Weights of a small masked image model: batches of 128.
Rows from block 5 of the encoder of a small masked image model, named by matrix and row number. Rows with one number belong to one neuron. Each number is 128 + 32 x the weight over its row's rms, rounded and kept within 0 to 255. All counts start at 0. After the name is the row's rms in percent of the matrix's.
After each neuron's rows are labels from the 100 images, of 14976, where the neuron reaches its highest value: "patch colour" is the nearest of a few named colours to the mean colour under the peak. Only what is clearly more common there than usual is listed. The data: capsule endoscopy frames (Kvasir-Capsule). In brackets: how many of the 100.
# fc1: MLP up (encoder.blocks.5.mlp.fc1.weight, 1024x256), inputs 86-171
# fc2: MLP down (encoder.blocks.5.mlp.fc2.weight, 256x1024, transposed), outputs 86-171

fc1.415 058 [138 150 127 135 159 114 175  48 186 134 159 125 108 124  93  87  85 138 121 127  79 104 118 130 120  97 137 162 141 135 191 200 204 130  90 137 152  85 138 116  61 102 111 160 152 116  97  74 163 165 120 110 120 116 186 145 122 147  91 105 162 117 102 123  86 192 111 107 132 147 120 156 150 136 113 124 127 136 182 151 205 175  64 139 100 100]
fc2.415 090 [114  92 119 114 134 114  92 155  72 157 154 188 152 157 123 167 159 123 118 174 158 108 131 105 113 125 143 102 112 162 111 100  71  94 145 139 157 159 133 112 193 141 130  92  88 170 140 165  89 100 133 132 141 144  58 103 101 109 194 178 118 144  94 141 158  58 140 130 130 130  99 125  89 123 131 131 120 160 136 113 133 108 144 127 103 174]
patch colour: grey (28)

fc1.151 054 [122 110 125 162 148 132 154 133 108 167 134 117  88 115 124 139 192 175 111 103 143  76 131 125  84 130 106 160 134 158 129 112 125 139 110 130  82 185 143 176 105  92 167 139 189 117 136  94  98 210  51 102 132 138  95 117 110 156 147  86  73 124 115 121 127 189  93 137  85 116 169 134 146 138 157 132 138 135 160 170 139  95 145 147 142  85]
fc2.151 074 [101 102 194  65 132  85 112 125 126 112 179  96 140 156 138 132  76 105 111 135 148 149 130 138 110 158 198 133 108 125 121 153 145 100 115 128 170  65 140  99  84 133 159 103  98 158 145 139  85  60 138 167 118 161 135 131 139 114  87 128 155 165 152 120 101  74  93 140 137 151  86  97 179 120 136 153 108 114  89 145 127 149 123 182  86 135]
patch colour: orange (40)

fc1.573 117 [172 174 147 110  97 118  92 115 141 127 154 106 139 130 144  99 149 197 177 168 130 123 124 152 124 119 120 130 120 124 131  96 121 136 162 109 168 132 124 115  66 115 140 162 195  79 132  89 152 157  70 134 112 124 126  87  77 100 103 145 175  99 151 190 118 130 119 127 147 156 219 153 162 194 142 186 112 109  89 150 100 130 143 161 134 132]
fc2.573 108 [129  96 106 160 129 135 152 139  93 117 148 150 116 115 127 107  85 131 120 100 154 103 192 115 146 123 158 127 115  97 153 172 161 143 143 158 143 116 128 105 136 126 148 129 114 158 113 164 144 137 197 110 184 172 141 143 163  94 120 130 102 127 138  98 161 140 174 113 101 153  44 111 107  56 126 117 102 113 157  92 149  88 124 138 112 147]
patch colour: pink (62)

fc1.278 206 [154 132  89 159 111 100  85  90  98 192 171 136 160 140 140  96 121 147 153 116 144 111  78 173 101 108  74  86 174 128 156 167  96 164 148 120 135 121 140 156 130 103 128 146 134 147 128  90 134  95  76 155 192 116 100  74 121 123 127  68 105 179 153 117  73 101 108 148 130 118 148  92 139 126 120 115 140 107 135 124 148 148  24 126 111 151]
fc2.278 177 [126  23 113 130 159 170 152  65 108 132 144 222 147 140 142 123 131  72 112  88 105 131 124  85  50  65 120 124 127 163  89 178  75 120 112 142 136 111  76 140 130 119 135 114 123 116 107 160 136 124 128 145 113 115 130  73 139 137 174  99 102  83 129  68  81  96  84 144 158 104  82 124 124 128 176  87 125 100 104  67 116 161 111 160 143 129]
patch colour: grey (50)

fc1.29 170 [ 83 148 129 118 100 120  85 138 150 137 112 139 153 134  87 151 180 120 175 163 115 169 162 165  87  91 156 165 146 167 131 172 201  42 109 125 148 124 106  70 196 149 149  89 102 124  93 110 155 128 129 135 139 136 160 119 119 167 130 123 134 135 141 109  87 135 108 102 106 122 140 153  91 197  94 133  52 168 128  70 112 143 103  83 149 126]
fc2.29 136 [123 103 137 136 150 139 162 145 148  96 133 111 114 117 115 187 156 113 111 120 106 124 147 115 182 121 111 130 156 122 132  84 106 154 144 149 129  95 159 135 124 111 150 153 106  87 118 119  62 168 141 124 119 145 122  95  94 136 137 226 126 192 131 107 164  89 141 132 176 130 116 116 108  93 201  84 127 109 177 126 168  62 144 171  70 150]
patch colour: orange (66)

fc1.19 172 [136 174 153 167 137 118 114 108 108 177 135  75 148 142  54  76  94 148 143 152  41  86 117 167  93 147 111 149  73 187  96 117 109 139 167 113 130 133 182  95 180 155 109  88 117 100 119  80  43 140 145 112 173 139 194 110 117 154  77 146 107 138 143  68  92 142 135 152 136 113 109 206 100 159 142  97  49 130 131 120 132 194 124 127 149 154]
fc2.19 116 [156 146 127 147 123 141 110 119 145 113 100 127 136  85  99 160 128 138 141  88 116 168 126 108 133 121 136 110 168 100 151 106 104  93 118 121 123 124 115 158 146 118 138 145 115 112 141 151  95 117 115 103 123 160 150 158 141 144 150 142 116 128 147 185 156 123 143 156 109 125  81 133 102 120 116 138 114  75 134 116 168 108 111 154 109  73]
patch colour: pink (38)

fc1.684 158 [ 94 146 155 144 120 154 125 104 130 151 143  76  74 100 154 159 184 192 184  61 130 195 119  96 110 180 114 131  78  97 162  68 124 122 114 126  91 121 145 147  84 165 109 162 129 164 129 117 141 101 173 174 118 101  96 145  99 122 111 112 102 140 116 175 158 117 167 173 139 132 103 133 177  71 167 114 213 134 115 171 124 162 164 110 144 106]
fc2.684 127 [167 105  78  86 116  88 162 137 123 116  91 199 115  92 167 109 100 136  80 145  62 162 110 111 176  90 118 182 134 113 146 167 140 154 104 129 121  84 119 104 161 134 132 151 116  70 144 152 157  90 152 150 130 103 132 137 106 108 128 101 182 122 124  61 138 138  98 144 160 140  91 152 111 100 210 127 130 163 123 137 158 126 152 147 130  76]
patch colour: orange (38)

fc1.582 059 [123 142 118 148 132 145 155 115 182 113 127 132 163 140 126 144 106 120 145 113  90 109 126 100 130 129  91 147 161 173 126 117 151  74 161 160 116  98 149 104 134 175 131 164 126 112 128 127 175 156 173 196 128  55 120 105 172 149  41 150 176 130 135 167  98 120 108  71 139 171 129 106 129 226 137 116  65 167 133 135 132 119 131 171 184 156]
fc2.582 082 [132  91  83 144 111 123 120 131  92 150  98 143  95 149  96 116 121 133  92 151 161 150 123 125 134 107  99 155 104 106 132 109 104 154 176 134 143 147 112 114 131  73 164 140 160  91 115 175  78 135 100  73 136 174 137 112  68  78 189 127  80 153  85 166 158 104 137 112 154  81 113 117 146  68 136 135 146 101 146 155 137  76 177 119  78 133]
patch colour: orange (52)