config.yaml
encoder_bias: "none"
encoder_layer_scale_init: 1.0
encoder_parallel_block: false
epochs: 36.1
Rows from block 10 of the encoder of a small masked image model, named by matrix and row number. Rows with one number belong to one neuron. Each number is 500 + 25 x the weight over its row's rms, rounded and kept within 0 to 999. All counts start at 0. Numbers have three digits each. After the name is the row's rms in percent of the matrix's.
After each neuron's rows are labels from the 100 images, of 14976, where the neuron reaches its highest value: "colour at peak" is the nearest of a few named colours to the mean colour under the peak. Only what is clearly more common there than usual is listed. The data: capsule endoscopy frames (Kvasir-Capsule). In brackets: how many of the 100, against the usual share in percent.
# fc1: MLP up (encoder.blocks.10.mlp.fc1.weight, 1024x256), inputs 0-127
# fc2: MLP down (encoder.blocks.10.mlp.fc2.weight, 256x1024, transposed), outputs 0-127

fc1.712 074:484457523482513528503500506481483543454467507514481510470482506467506522467496535496484506511518495499478502521490488500478517562465498522480509527523485495504499527546475517479553431538506521474530447499476490508489466497517554501492443497506444516435515534508476516485465495518466541510517514495537513505489513461541495475521474502519508494477509538505498511507449492480512529509471
fc2.712 082:535517495497516511498512521507515486518535502491516547468476461518488487477502458476460485453484511535491520491505481525511526465495557488456473502460534479511527497500516488524494508486488442543472486472515512494468516478484470482488500470522465511536508522497513479535510513503516459513485532515469538487501473500512489534526504521526472464506493473548487496496507529518489474484501
colour at peak: black (91 vs 6.6)

fc1.49 067:516518511489524520524494507515529501543480502473534525500545501478494497500502500484493484467517520515456498475496472491513515492572485511483457457523481450554493498505528445518452481526512495497531493476510474513479463497517527525452490485508478515515492464498499475503485494500506498496516511465454484521503524499483457483498466503516528581529477519499500490517479521477507508500500
fc2.49 094:512504469511455500430491498505461517518502492511446497536507541482520502495477478496589553470506509490560511520510556513467497469459495508506493583457515521492502488503477502495533510463502503492490499531506492499513478484497462470517471549510504521508492509499489514488456504501473532524498453548548524497494516525521481489469498515479484470433544503515516509492543466524492503490513
colour at peak: grey (27 vs 8.5)

fc1.336 073:469527503517502508502523493453505517514451513493478488455479472542481476464498493515474498496502500524541438516517523458542458481525485482513477522498512561539475517463496512474521515489536514486498480520468501480500499469506575476519482478487433488486485493521526504479514516507492526507489516482505518505508541519503496511531521494504517487473520481499512511518471481470462515494488
fc2.336 089:532502513517515495445507507514495497486503478494493472509506510527506515493505498503505500541489489474461543492470516501442538470499524496492492482476536458495539461547533490531525465469484500569486493484507483490477477470450467482497487509513483514490475505513481501534509496515470471475544517571506522477499503476497503498490459509521497558480485496561477502499501486541546506515509
colour at peak: black (26 vs 6.6)

fc1.263 075:493479516513517477455507506515477466486521506503509498505505478520530492511461522530466476456537506492524492493496493560557503512485477508521453492453502470487531498511488486493499494497487498504514501534501504490505485527502524484515483519460492481471520514472441463473486446520489480535509520522528490498461528469535534470484539522514476518476511467507508490488514500524519530474514
fc2.263 083:511497502506472523562527483489505503518485516483479500513482521480496503500494542492435503519528470520488508514503516467473502461499534460461524531542484551495482482492454500509479535504494519483509477482523537519494508453503448517469504514495500537487467479532580497502483500459530512499469506479465517520515495566475499494524500498521520498512485526507517499529473478503489460545509
colour at peak: orange (56 vs 12.6)

fc1.677 067:503457511508533496510462509483498493521531477477505496522486490496501494478509490485541478491475503561518486518477492469524555530501531511470492511442530508476517476500503512486505499483529484531509476481514515515445510493506485500505498528555532463480495508480472519504464484526530509525513481532475563476459490521498472512488459507497470538508473558537510525502504513535504508503502
fc2.677 082:496549528486458526502504510474466493485495528453468527489506486512482510509512464473507476493466495475484493535536460513489543468498469528508479498548456495497490552504520478494512442555493520496475482523502485486498484447494483509514498461515425484509493525538484466481533496484459461498495499462517451488532553499512500491519520516506495516471508478466490477516488511519518484534523
colour at peak: black (97 vs 6.6)

fc1.203 063:505539511454501462518509462488523502477494494555500496456494478484463483517476536476492506511522505521521507496492511492538514496498484541495507507503508557468487510559501511490481480478441510516514504518479508480483475460503516490527466504580500478455528539517519530491491490467490501563506501446525542463483523494444524515511512511516519530488536514486461458496451499438485472487535
fc2.203 071:532492470522497528530512501508461481535530480471505496515529550473514514444506517523515491463500468468468490501522527514431473523472512468477430493487467487547507530504483512506510457541508493496516533495513494507483513516497501492507506476458501533519464469464530496525507548513487527497538492516479514493491532509520469489491488481535480491502475501542503511469568474546507522494466
colour at peak: orange (62 vs 12.6)

fc1.672 071:522455511502489491534477504517533484486495477481465481488469469508483516507517487501546537461511460492521505470481471497501530548551564489482526482484499486511506466531487487501490450482502476486550476466487489525467471494493453488511486485481455521508504505504472490483490499473467515474487493489525519499504494483515485533447455492501492472524500504489513524489535542501493509489550
fc2.672 095:444542522468493505501501500498514523486470530504466498494467476478513519501490536482477515503430525532460506543506478518475519467454481507512488529514532531501502498509487465511492501518458506498427442511513471466545521497489535524481516473515477526504432493517503494494518473502489501499487483529494535478504514544498526491556516499489509554471482507492526524488448466518506503512508
colour at peak: black (80 vs 6.6)

fc1.136 066:504471506549495502514510488490484492503518509497468496506593534494452472521539504512493483479522477480486491524481505508467520468503491547478482505473511528469530458558531486524484512530529507483520482507493517530538496543497473479527516473480514514485505537505482513530456501497512474475479517505525509496534493566498491522494483472513475580537494482521506499526495502513537528501500
fc2.136 086:518486486476534504477462500469488544490529490506522511469457494492557482453499445510499522526470519498475503494504508507503515495470522523476494484513548517524460523447492501503519543483490496514478508502500478468482502501511512474484518525549500491522510493471529508526495493507490482507507531489499491489464535445474489464484498507472477405512514510511484476515539557506460472473489
colour at peak: grey (26 vs 8.5)

fc1.81 070:484483483491502486519519483488503558479493528493438474512504482516569518504529507525473501478490509532483522525510494428546484471490490477490490488502486501479503512504495523473480548468493478474521474484494514519525530522519505494550496434493483514515539520489429490527516473455516491461494525508512523467495478520492510516507505498501458528512506543493482479476492523496505511517508
fc2.81 087:484497492447480506500479498462473549523477492483509525517503506508496499460509508521542550538540474481517456484494499532497512471485518529512515536520532498531453485515495504513505552475506505463533506522533543523463489474481508456451501538532522486565476473502544496494488487501530444510465512481484471516507492456482510503489514503483523465492524523513510482542523499506508476484507
colour at peak: orange (44 vs 12.6)

fc1.326 067:504522488441544552495495511480489512509489494490535480534466553475466442548520483511518504458550518514508508506505507520519518534488497519486478514512531505491496454487501520512517493532528483465465520499504476523473461499491495528539470493526507488460484512483493487479503466503486459502455481475494512509483539507484501486505485517493536532476510525495475547526499526508502539527476
fc2.326 081:463518486507468501495481506490532498493484515503479530516530502546549558495502479474523549497505447514487463512477479461481533468508482489505518486467507519520507504489504477495485500481454503538490463546549484453529493534485480498486463537486497532493510519511512542516465479509507535529509509518539491502498487543508475488483520510538500506507496478547520499473484435496510521515521
colour at peak: grey (30 vs 8.5)

fc1.256 069:492458503482446516564505486495521510543483493505519556511502466457493491471518481509511452523479495499483478506463528485442523532490480522494506473455480503480515526494574480528463463450487449484475462510524481477516482518495470477532508487514519500513533462549480486522502516517503502518511518463471532511519500482546523429508471455490482538518462493481509481503519504523492514499511
fc2.256 082:501532460480546500446507457496496495479547518479465487513475518457472463537510474476492488447514541484513527505527461522516483512500483497502474519498472504469465521502441504485515517528501496487527525500479522552494488533486486485477535517489477499522477529488521503496470494493504487493482444523529500490461475525482469530537508534478494438487514530506506520465515536508516468490469
colour at peak: black (96 vs 6.6)

fc1.365 070:505503486529482499499515536463529494521524499486510486531460505481546522515487496496473521477493549487479498483493563453538507462495524491506487504506502508508484534488497476498523545488499480464519563506539535507549497483507517547545501459475488476482459497490463521502510508496518505506498525533486520548479507538530496524497508512528521523519475505499517510536495534486522483494499
fc2.365 086:493468533512512483531482508486467574493486497487506498500523520525504497448526499503512513543503487520522495507479469517525526491487478555514524505513514482510497496498500515481469521507467502459512514516451502475501505514524497451492492471507531511519526493500523505511528476490499428513467486482505470500513544474469489476489484502482517550532532526486469463523462486470459513505532
colour at peak: orange (65 vs 12.6)

fc1.605 076:542477520488491516473506498507519504482485468532545508506507492534517475435529519479521495521464506494501511512499466468509479496524468542484530466456504508502472488468489500463483468465432526571508484541513482492526511528491524519490473512559488495532531515508531484574483488483539511480493511476460461506513504474461523469510547541520518532477501485518526512504484529500483526518506
fc2.605 094:507519473520510525498555499499467479522517516490507493438532512459480495527488493497588487493502506493505478507540501558479473506504490451514459494504470500495497523536536520520551484512548461487497480481516539523447514489496469492492539480480493465502503523499510519446509570495482512498522499536518535479515490444515481564482463472505507435489537519523472462498515504508524483498495
colour at peak: black (31 vs 6.6)

fc1.29 069:521543495503480507519503490517525486521492504512498486469465480513502452504498466513487487485509529516486475492482519462518543512497530495482476481495516460507524512506521503482447499522498456468494468465508465483527517488476497525515476467527518502485531465527484525522532497513499523529510485476483521498535528471514471498480467494492473520474477498485483497519490504459505504507504
fc2.29 079:505477496543507511495502536501491493487506515509536487508493512509493532550507540462487480522544519526467493483508507512462455496530488472543510460516464504506480479473472527539544496470507520510551513542508528517500492491475506491508513472470466482511486519492524506477435532494574490491524503517482506545514505453470493531538543518537511518531514515513494507489514470503528518509499
colour at peak: orange (64 vs 12.6)

fc1.640 073:504493553502525525548508508487502484531482504440494476501466522473524507571461517483506473486486517443496508492464469483505526499515484511498497514473507456480503496494508501484498497499496499531460466511527501484511546527521503517525486511500510502499495506488495514447504510494530484500504534484516487495539468543520530489503520473510512530526504473527463500526511517514513527486503
fc2.640 079:490491500519475482475459485485515512472513505553535466513473506495503487495521475491470483508541485517516507540506503498505490428454496497488485478549479521475476504457473492521469567532518491442546564495503500498493476486515515513493551464471509508522533481496519511537512492490512519472472499479498501489455499458493550510529522544463494493489500509463530518486525529487551467502483
colour at peak: orange (65 vs 12.6)

fc1.524 065:546487458541529518480490454495456485534521505474521498482514523473472452488450493466462498526484545434501497490542494468461477441484502488487488476546516539503493495517505543481515554499490530457493494484484505531503503556539482514466522471473498474470505528512483501522507489495516511502524469484463526496453541506477517470485511504505455546506471527471498466524492518519472505482499
fc2.524 087:527499505466506508517501521493518516471503523506498502500502486543540500473520513530535469523498475537495486495497509509500489518522490530475470492505516496522474507485505490479489479469481453539486519498477517480463513487480494470529523483520486485525522481512519482450447534501544430529457521506507469502522510504462442486497492498500527469515525506491464468485540498503509463473507
colour at peak: grey (35 vs 8.5)

fc1.644 071:506435462483496483501488467471472545541491495486528510556497538491474489489468491500540468495485522503482482533466492449481499465537438577493513455515563478526521509465476503478531530483504499521521495501542481514459475508533460518504511492510546519514476511491510517540498480496522515481479513522445479526552464543527472492493493518515521504518503466522499532519489529520455528500521
fc2.644 095:472548528475458513471510504493500495502453502534494483453476462460505520507535523514537541528471522466485494487513471568516474501511480454507483498516488512463485495501493511530498490504495474474469507491485561509540521509520528499456532549506528431499501521469470479458556502508470484479481483528536480495511529431486531530490507492471502483497495517476506489488502505501519461502522
colour at peak: grey (44 vs 8.5)

fc1.671 154:525485544503527475528548493456497494503494508527486477506485529499493504516516518498532463529503494524485486548484538483506497499449502519486547521472479488509535491496503481488504480500532466476508460478476488474467485507544482503494495469522496513501478530514460565508521519497524486533479472505500536539500508548471487520530532469477509474496515506504496467530538493500460504514514
fc2.671 141:479538495506505505501500486517509485506481525524494501510519493479516511422509521484465511505500523512466488502500448544513505554519466492500496488516498506475497527489484525517477485519476516515480488488486498505524511517484516482500516533496513467482492457480479466480550489487468506475490506476471485491512495437502490504517497499495496494482493496511504513465463505517508520516494
colour at peak: grey (27 vs 8.5)

fc1.343 072:475476519513487529489525522479515486495504501463466487506501491529513496480501518496515456459505446507475480546523441468502458542507442493506479499489529520508528501456460515501504426476505524539483468497490490492506539499455485502528508509489426493486474485499483444512506515491503485482469497465519512491514509475477487466493514497473483498509531491521494493483511564501511455513486
fc2.343 074:502542507485473518490508486503505508513482516489489517489531464496495523526519504502528575514506533513534476507531510584502492480502527473517481485537472482482489533518496464499501489523515413485495448501510539499486448505511476486426469470509501489503485574488495509469552485476511474563509493523502491529491463465534493538493527518524521492481501524464514511519506509514487490521519
colour at peak: black (58 vs 6.6)

fc1.143 066:510482501452492484502509514491504460459468521516475538455475494528474494563537521513541475503494510536469485523500481512472502472511517470499457504505479515523484468494495510541467462554510482493448516472491529498488492481489514518487489541485501491469501519525482506488493479490471455534502469493501528490496466485520519489552523487479510484521486532434489453489503559444500479488504
fc2.143 085:455497489503513476537490505535514492529499464500519494526511483500478522524493493487474479475490478461524499489525512489526481550496468543534516488530513473481508524474504503455502495518485512518512512546510486509509481523491526518531501448492548540502468529475501514528517498518511571490507480483497475473518509556482523484487494492524520520483510481541512550464510479517497513514504
colour at peak: grey (26 vs 8.5)

fc1.534 067:532501465527509497449492496492530515526517514476547548509472529499512491485512504460509483510521510468506490459483460499525480520515510485486498529519479515485473486500512466492512490487481501469486521484515542482512507502492461478494450524495547466519493507441526465508527489529531476465525526501487463432530482516498529492489502528527454526505498573471509506499508467525466493520482
fc2.534 091:475459501476492505520522501511475494446478469549484464504481492486463479527493524487510509480480513515475503527488540516490506532499502485501528473453471529511518526476471533521473511505517510485498490495461490540522511512505533516531523489505485479539484483513492524484443541506446499492509477467505553525527499511482476531509496484462514430495500452549498512497469495511541496495525
colour at peak: black (48 vs 6.6)

fc1.706 061:509510526536505498532489525487466456492465519477523476474530493493517457501518508487485515471495477509487521554535478520446529529515480518478499491490519488481524518493452546520514490535487506496478475530514521497481543541497510510468467468497479492487510510504492467465529492491485499507483505535521495455519508521531485505510494485499503489501473499542495474490510486505474554500460
fc2.706 084:501460488496516502522518485523524520480508512566492491504453489497500533417492472484436464563460484497480477488496503475527493509496501489493546464482477507501481498495532492511500540482539513474520490502515518511513499500503516499537534507488494480511514475484494503533518478512514486458522530468494494489512528448459542522515489502472507413501487517475487493523473512509528480502517
colour at peak: grey (27 vs 8.5)

fc1.484 068:489516514548461513515538524456518539502507485457525469523496540479530474419483529503511513493451492462540487491484500472493545520501519488472485515483491524498511527475466487486509540418471459502488484503501516517497457533533515499461494478533466471493477501487528464525546502493500515507507494523541520491501533493514507502523506477544500477512494515549521530496502474485509512517490
fc2.484 090:521494473460508514446513481488479467493511533487456515486516461526497521569533482530564504487537504513455514511518500538488503507509472503526500516464464489500486480508566469523508458500521539486484458494502468508510492455464489484490488521547473485513532519525476498439460510481467490482481505513506476499540506536489491481492492535486515493471496514466507508494465526536526482504518
colour at peak: black (72 vs 6.6)

fc1.563 326:499509432514515488581520506486494500516488501533484507497524512486444460550510445521512496521498478516531504478526497474533471496534522511527504520464460468478488483488503507485511468467494511551477460510491443521494506510485500472496487503468487464471478462440509500464503437536503473459502514479504482522486487516491496486484501504527491492515533512446530466501473489505487500531520
fc2.563 115:504485497528498504488497489520483487509528467433513473520515514496504527318492488506510487503494501498463523500539522513492513521471532480494480473498516497498507529532480526457476474483502501470514550503507481506479494492525502473504463496500443521477490462517514514523504510496514510487492485505496517504508520471508499479515505527490478492494523503531472495497504493516465506511515
colour at peak: grey (36 vs 8.5)

fc1.293 069:491494528512481534496467480511479489486532485505489514530531524491502475541539524443543516499493534441512528467521469514496513501531532526488490511486468513489520515469518491537491448502538530570503486480464498520501513510500486492510507487509523506502468516513519477519544520463539489487533542487483530466536491539465501527506509474517457541494481532472492511504496524527487515492539
fc2.293 091:502550486506499488537497485518510474480518505497496503468512499483486533520498480483537519465488491517442467538516519533508509541480455458519510420487509504499522538469475500490422448480497460523466427504529501496491489521523477504492473513478512494482536532483519544513492491516454495538472502508534490527516489458484483522485521510512517432504533519537502537508502502467490523509486
colour at peak: black (28 vs 6.6)

fc1.354 070:483492519483507486554497527563553465547510463518543513504519467472539510512475486537498495512500522502473553507496544519515552508516522529501480502489523512486499542507537497545497524496476531512525500498490490487490471518482477539526504477541523502474509546523451502448504515497476503563458476471472514530447483533506514466491526501483530513493503486488511470470489528491478494495493
fc2.354 096:461535485513506473436475473453492525470522540467460501523493527519515494481528442487492486501479483496533479491481447463524489431513471515473527477523522499498479495503493487459514546502506479522462501502545490469514504496509508499462517537487522494493543494522516491545481468510510489453513520519548469512469502493501472520510475505490479528518485515520511523512518484488496510500502
colour at peak: grey (39 vs 8.5)

fc1.267 080:513502525505455504473520452468489523497457499474497512536547498511537528513533508526477466476524494457497517509487481507492488565522487500521521467536487491471482486494475492476519423491496493522537484539512499485530503512492514519466493474496456480525496484511520488531507504488538522484537519496516483507469547466484521427509456504510530542497506544529538468473492477502534485514466
fc2.267 099:536478469541519492540543511563485510480523508536502476472468517506479478447463471484484523493484504552507499487540539514507509464450529474442481527469495515521511528503498485538500533476526488460510459459454504532454492498516483457533525481485488515505472463510487504490462516506440494514495508502469525489526478491514482543511532518469485422492487497471475482518497508500489504484512
colour at peak: black (51 vs 6.6)

fc1.421 071:509497505553475495522500513536446486501485487485498496460519505446518507499524503477486500483513498452506504491496511502490554465565498538472499504492494500492475526528444489478497508522506515495503496488477522522492495515496487492488508452498483519502517503506491439531482497482518533502505515525516521444483497517537541497512493486504526475514514494502522500451522492489503496482501
fc2.421 086:474531453496522485508485504471518511501523512489471455543467461506512528426514500518443497515481510532463489482503507479499447509484493505510498511488531505536489490518553490490493456481472491507485494554502514459532539476520512510519499502496467488490472479485515512493497469500517445516533491475512486522487538516462498490519479529496509533504493518503483481510517484515497493503551
colour at peak: grey (56 vs 8.5)

fc1.277 070:537517513473515526485501476505523510510579502487488481551542515531514487532513471508524488467509499525493493505515517545548486483548511498467491513501513560494496540475530528488493490527499558481516497493495486504496535498490521516522545467462500478471496504501512517481492488479505455451455519510506488454490495510493506549544514523467553509501477519518503503523497515480506452504545
fc2.277 079:498497449576472465493513536531481479465477489532497501496497546524508494446493473522512499503505451503504493500520511519500514458495455472472505479489516525521501515494486513500495566477512483515470500478520492488501472522498501516502481535518530530512514489557507508508489554514505577519519505494518515528501526489469497457469508491475479473497510486461523523495472460507484486499506
colour at peak: grey (39 vs 8.5)

fc1.3 071:530481502505491488437524473549485502529483509480506536494519540478502502515557458487488533498513511508522533517496497490500469480547503472492501511523510471469490486520543519510485553493496520469540525477477500455506479486556463486404478521524489504512470452502496491482520509530524500481549509525489526519527506530497501498528484518497479517509539491472509472487495465534500525467526
fc2.3 094:509507467480544478512486499467505516475531534482487441525510467549527490542475496516526493507513486510475523485501535495464531533491484523514506458508515502529500495469475491493530440486514503543490477523453450510518518503425516484548546506488508482456517491483493524497441509483489484519503487467507480505509503505487479490494488497541520522482465458517476516476553476476491505519478
colour at peak: orange (35 vs 12.6)

fc1.292 068:475510526476519456509460535502505503503514486521523492487507490517475522526501481510525488507490490526517485505500543484514486453496548495476511523512493489497426516489520565502512517525539471476502491463519510520509495448524502522496535514528445510498545517524476499430431522505479477528467493509504494544496490495504525490503491523485481486483513497473481500477454541481507494476524
fc2.292 076:508541486537458477499470484464518495532524452490479516527492515505502484475490447504465484463519491496525526505478458509557522480504461508507523513507511498453541542494523510475484486518498473533535524511541505483501482522517480480526464525507527523529453505482569498564530512504464523504496442512475508479494472516521479485535531504507482528510493502485517529491539509552466518482481
colour at peak: grey (26 vs 8.5)

fc1.241 081:503486486482494504509467484486546523485496477477430526510471517497547498513437504509530465510507509532524506503523498495495527513471530508518503505471492451497505470491454483504532545459485502503499525507552507538526537458546489521499469506466475466461512526435496498488508515491515500525488478489498523532504495514499530513532522497519475490494481491516502505510478536572506478501504
fc2.241 097:452551531445507490475530504494480465470472515490537460500511486478463504572538517487515526531428461474470510521456488484470498520517465501490494471498529526479493505499493515513455507502499501504476501480460485482500478515477519509551495498516483510515458513538506539506516468538473480446497491528489513466499509543502515458497487523505515512493484527540518526487490484472543497530502
colour at peak: black (33 vs 6.6)

fc1.372 070:509453483511485513510529461474516504493528514479554506523493488485502478469578496500537482485491495486481494497448496428555509467502532552503519510460504519492502471493526465480480513482523508505525515447473505490510510515518473476517533502506541503548484478501457519527458509515524503441525532490490519496481502565502487464496482489520497581517491558472462487500511498499549500497507
fc2.372 097:495525496491483508467472544509471496530496452479496514477550508543464492551489438511571516469532530472500511480553513589476503496535481515532467490521502481500491546502497539500520510511487490504485494526518503507474471474464491506466466470535489491472528556514521486494517544471498509555519495528529486523509475456517481513483508530522494464491536475523495502496520532485464486505518
colour at peak: black (34 vs 6.6)

fc1.408 067:461467492496468502517498537498499544510514471479468487476491514492511519506499489466509473527486527493484524486492502483508493508487512519516529526502460512507488498514415488460491513510536522510559499490456514509454477497512510484488500489500496466497453486454491489490493497484498498475484504505521464513514497528454523522527520532531477462503495558503530515475508476512488482507473
fc2.408 090:516550527490478527532519467507509457500498491500496518500538451519437516457500445506475470447469516500513520516517482502484515514508497480502494471527501486486507516465534497496474406523451498513469472486561507496478497481519527506504486449503486527485510532524526506526536519503445499519534523516455492484489513476534508478536504474517505488485512481496480497509471560452514512488528
colour at peak: black (85 vs 6.6)

fc1.454 064:474481442556521481504489520535504492502539486495515516509523499506520510495506497489554482537515494518511517512460523500517517524510477485456488506498530543494507531493534495478484454495521509532494493496498506502497539493488537474479487511481557498460485478470509504494550522498508471511519527468518493502518477518558479498470515531481470488516476476510525446524499477508504515470530
fc2.454 102:529488520485514519517519482489507504481485518488496493488485501493515471499508477475495512488508503541460510512530463541490506556506519516510532482496485491480511497483485493499516496525503473488476472473464498502498486531500461496510554486523517487510543517497501495488501506498475491494488505453473519506494493476491506519507514472488504468518495476482496497486493538509497480495492
colour at peak: black (72 vs 6.6)

fc1.199 069:511489514453525540522542495441504505510504492510495497511538515456535516536519524520492503500487559488512498457498524518498503470571518503537517506492504542472508537527511529543494467486476538488472490484476513492426460487534509502498538447503464548562515529475442506515509526493525503458543525496503505507520471538519537443479565515515494520488510525494485506543479515451503490500499
fc2.199 080:498506457499506510524476485532498478503513487506527513489497502509463470503520469522523505516533470463453478518524478517479507507444479483521485458482485494531486540476465514497444496504488439496503495523499522496519512552462490511504443493475535513484484507516552517530490490495493463548468533506548463469500516448465480532486484504486492461524528529582513533498522528519508491505513
colour at peak: grey (41 vs 8.5)

fc1.261 440:496547504488506497497488503501506505502513497489516500499494503494503500558504503500638503510486519510505512499506504455494505453500518527497506494507500492510498495502505490496494419488496502500501506495516485519490498503499501506507498504502504506507504501509509492509454488501513490514497491500506523488494555580490503504506497492495509515524517524480482512488501509491507503497509
fc2.261 336:499497486502509493514503496491506484492495497520504478494510494491507488485495493479420493510511502520489495506505479538494500524515486484507498494515506507494501516485463517513505552506496500488513485474482511504520501497501493487496517506514507503511482508495485501481525517495514507494496507483490500502509488477501515502511501504484497493495476505507527495499484513513491502514501
colour at peak: black (98 vs 6.6)

fc1.330 067:515514522523500501505476484453528494501547500463530514541503521501491482518504525501518484527481509497487487513519469527493518470470525512518499505490539483455525455474519458481497485486503528530546494480522524517483489523522484498491541534457524501556495478492539497526460505508531493541479525509486549492508484489531464469513507532525533495532548558510503508516465482491481505515496
fc2.330 082:500473498499510514524490547538477488512501468502519524493494473491500501484493497514525501429526526518522511493502553489535484514505469492491457531489449515534482566525485546524472518513478492484507549530439484471499545513517506495507492454503452504502489532497488523497506519509561495533496469428513457515478491526490501528474517501485472468539507480474498498490539531486500450479506
colour at peak: grey (48 vs 8.5)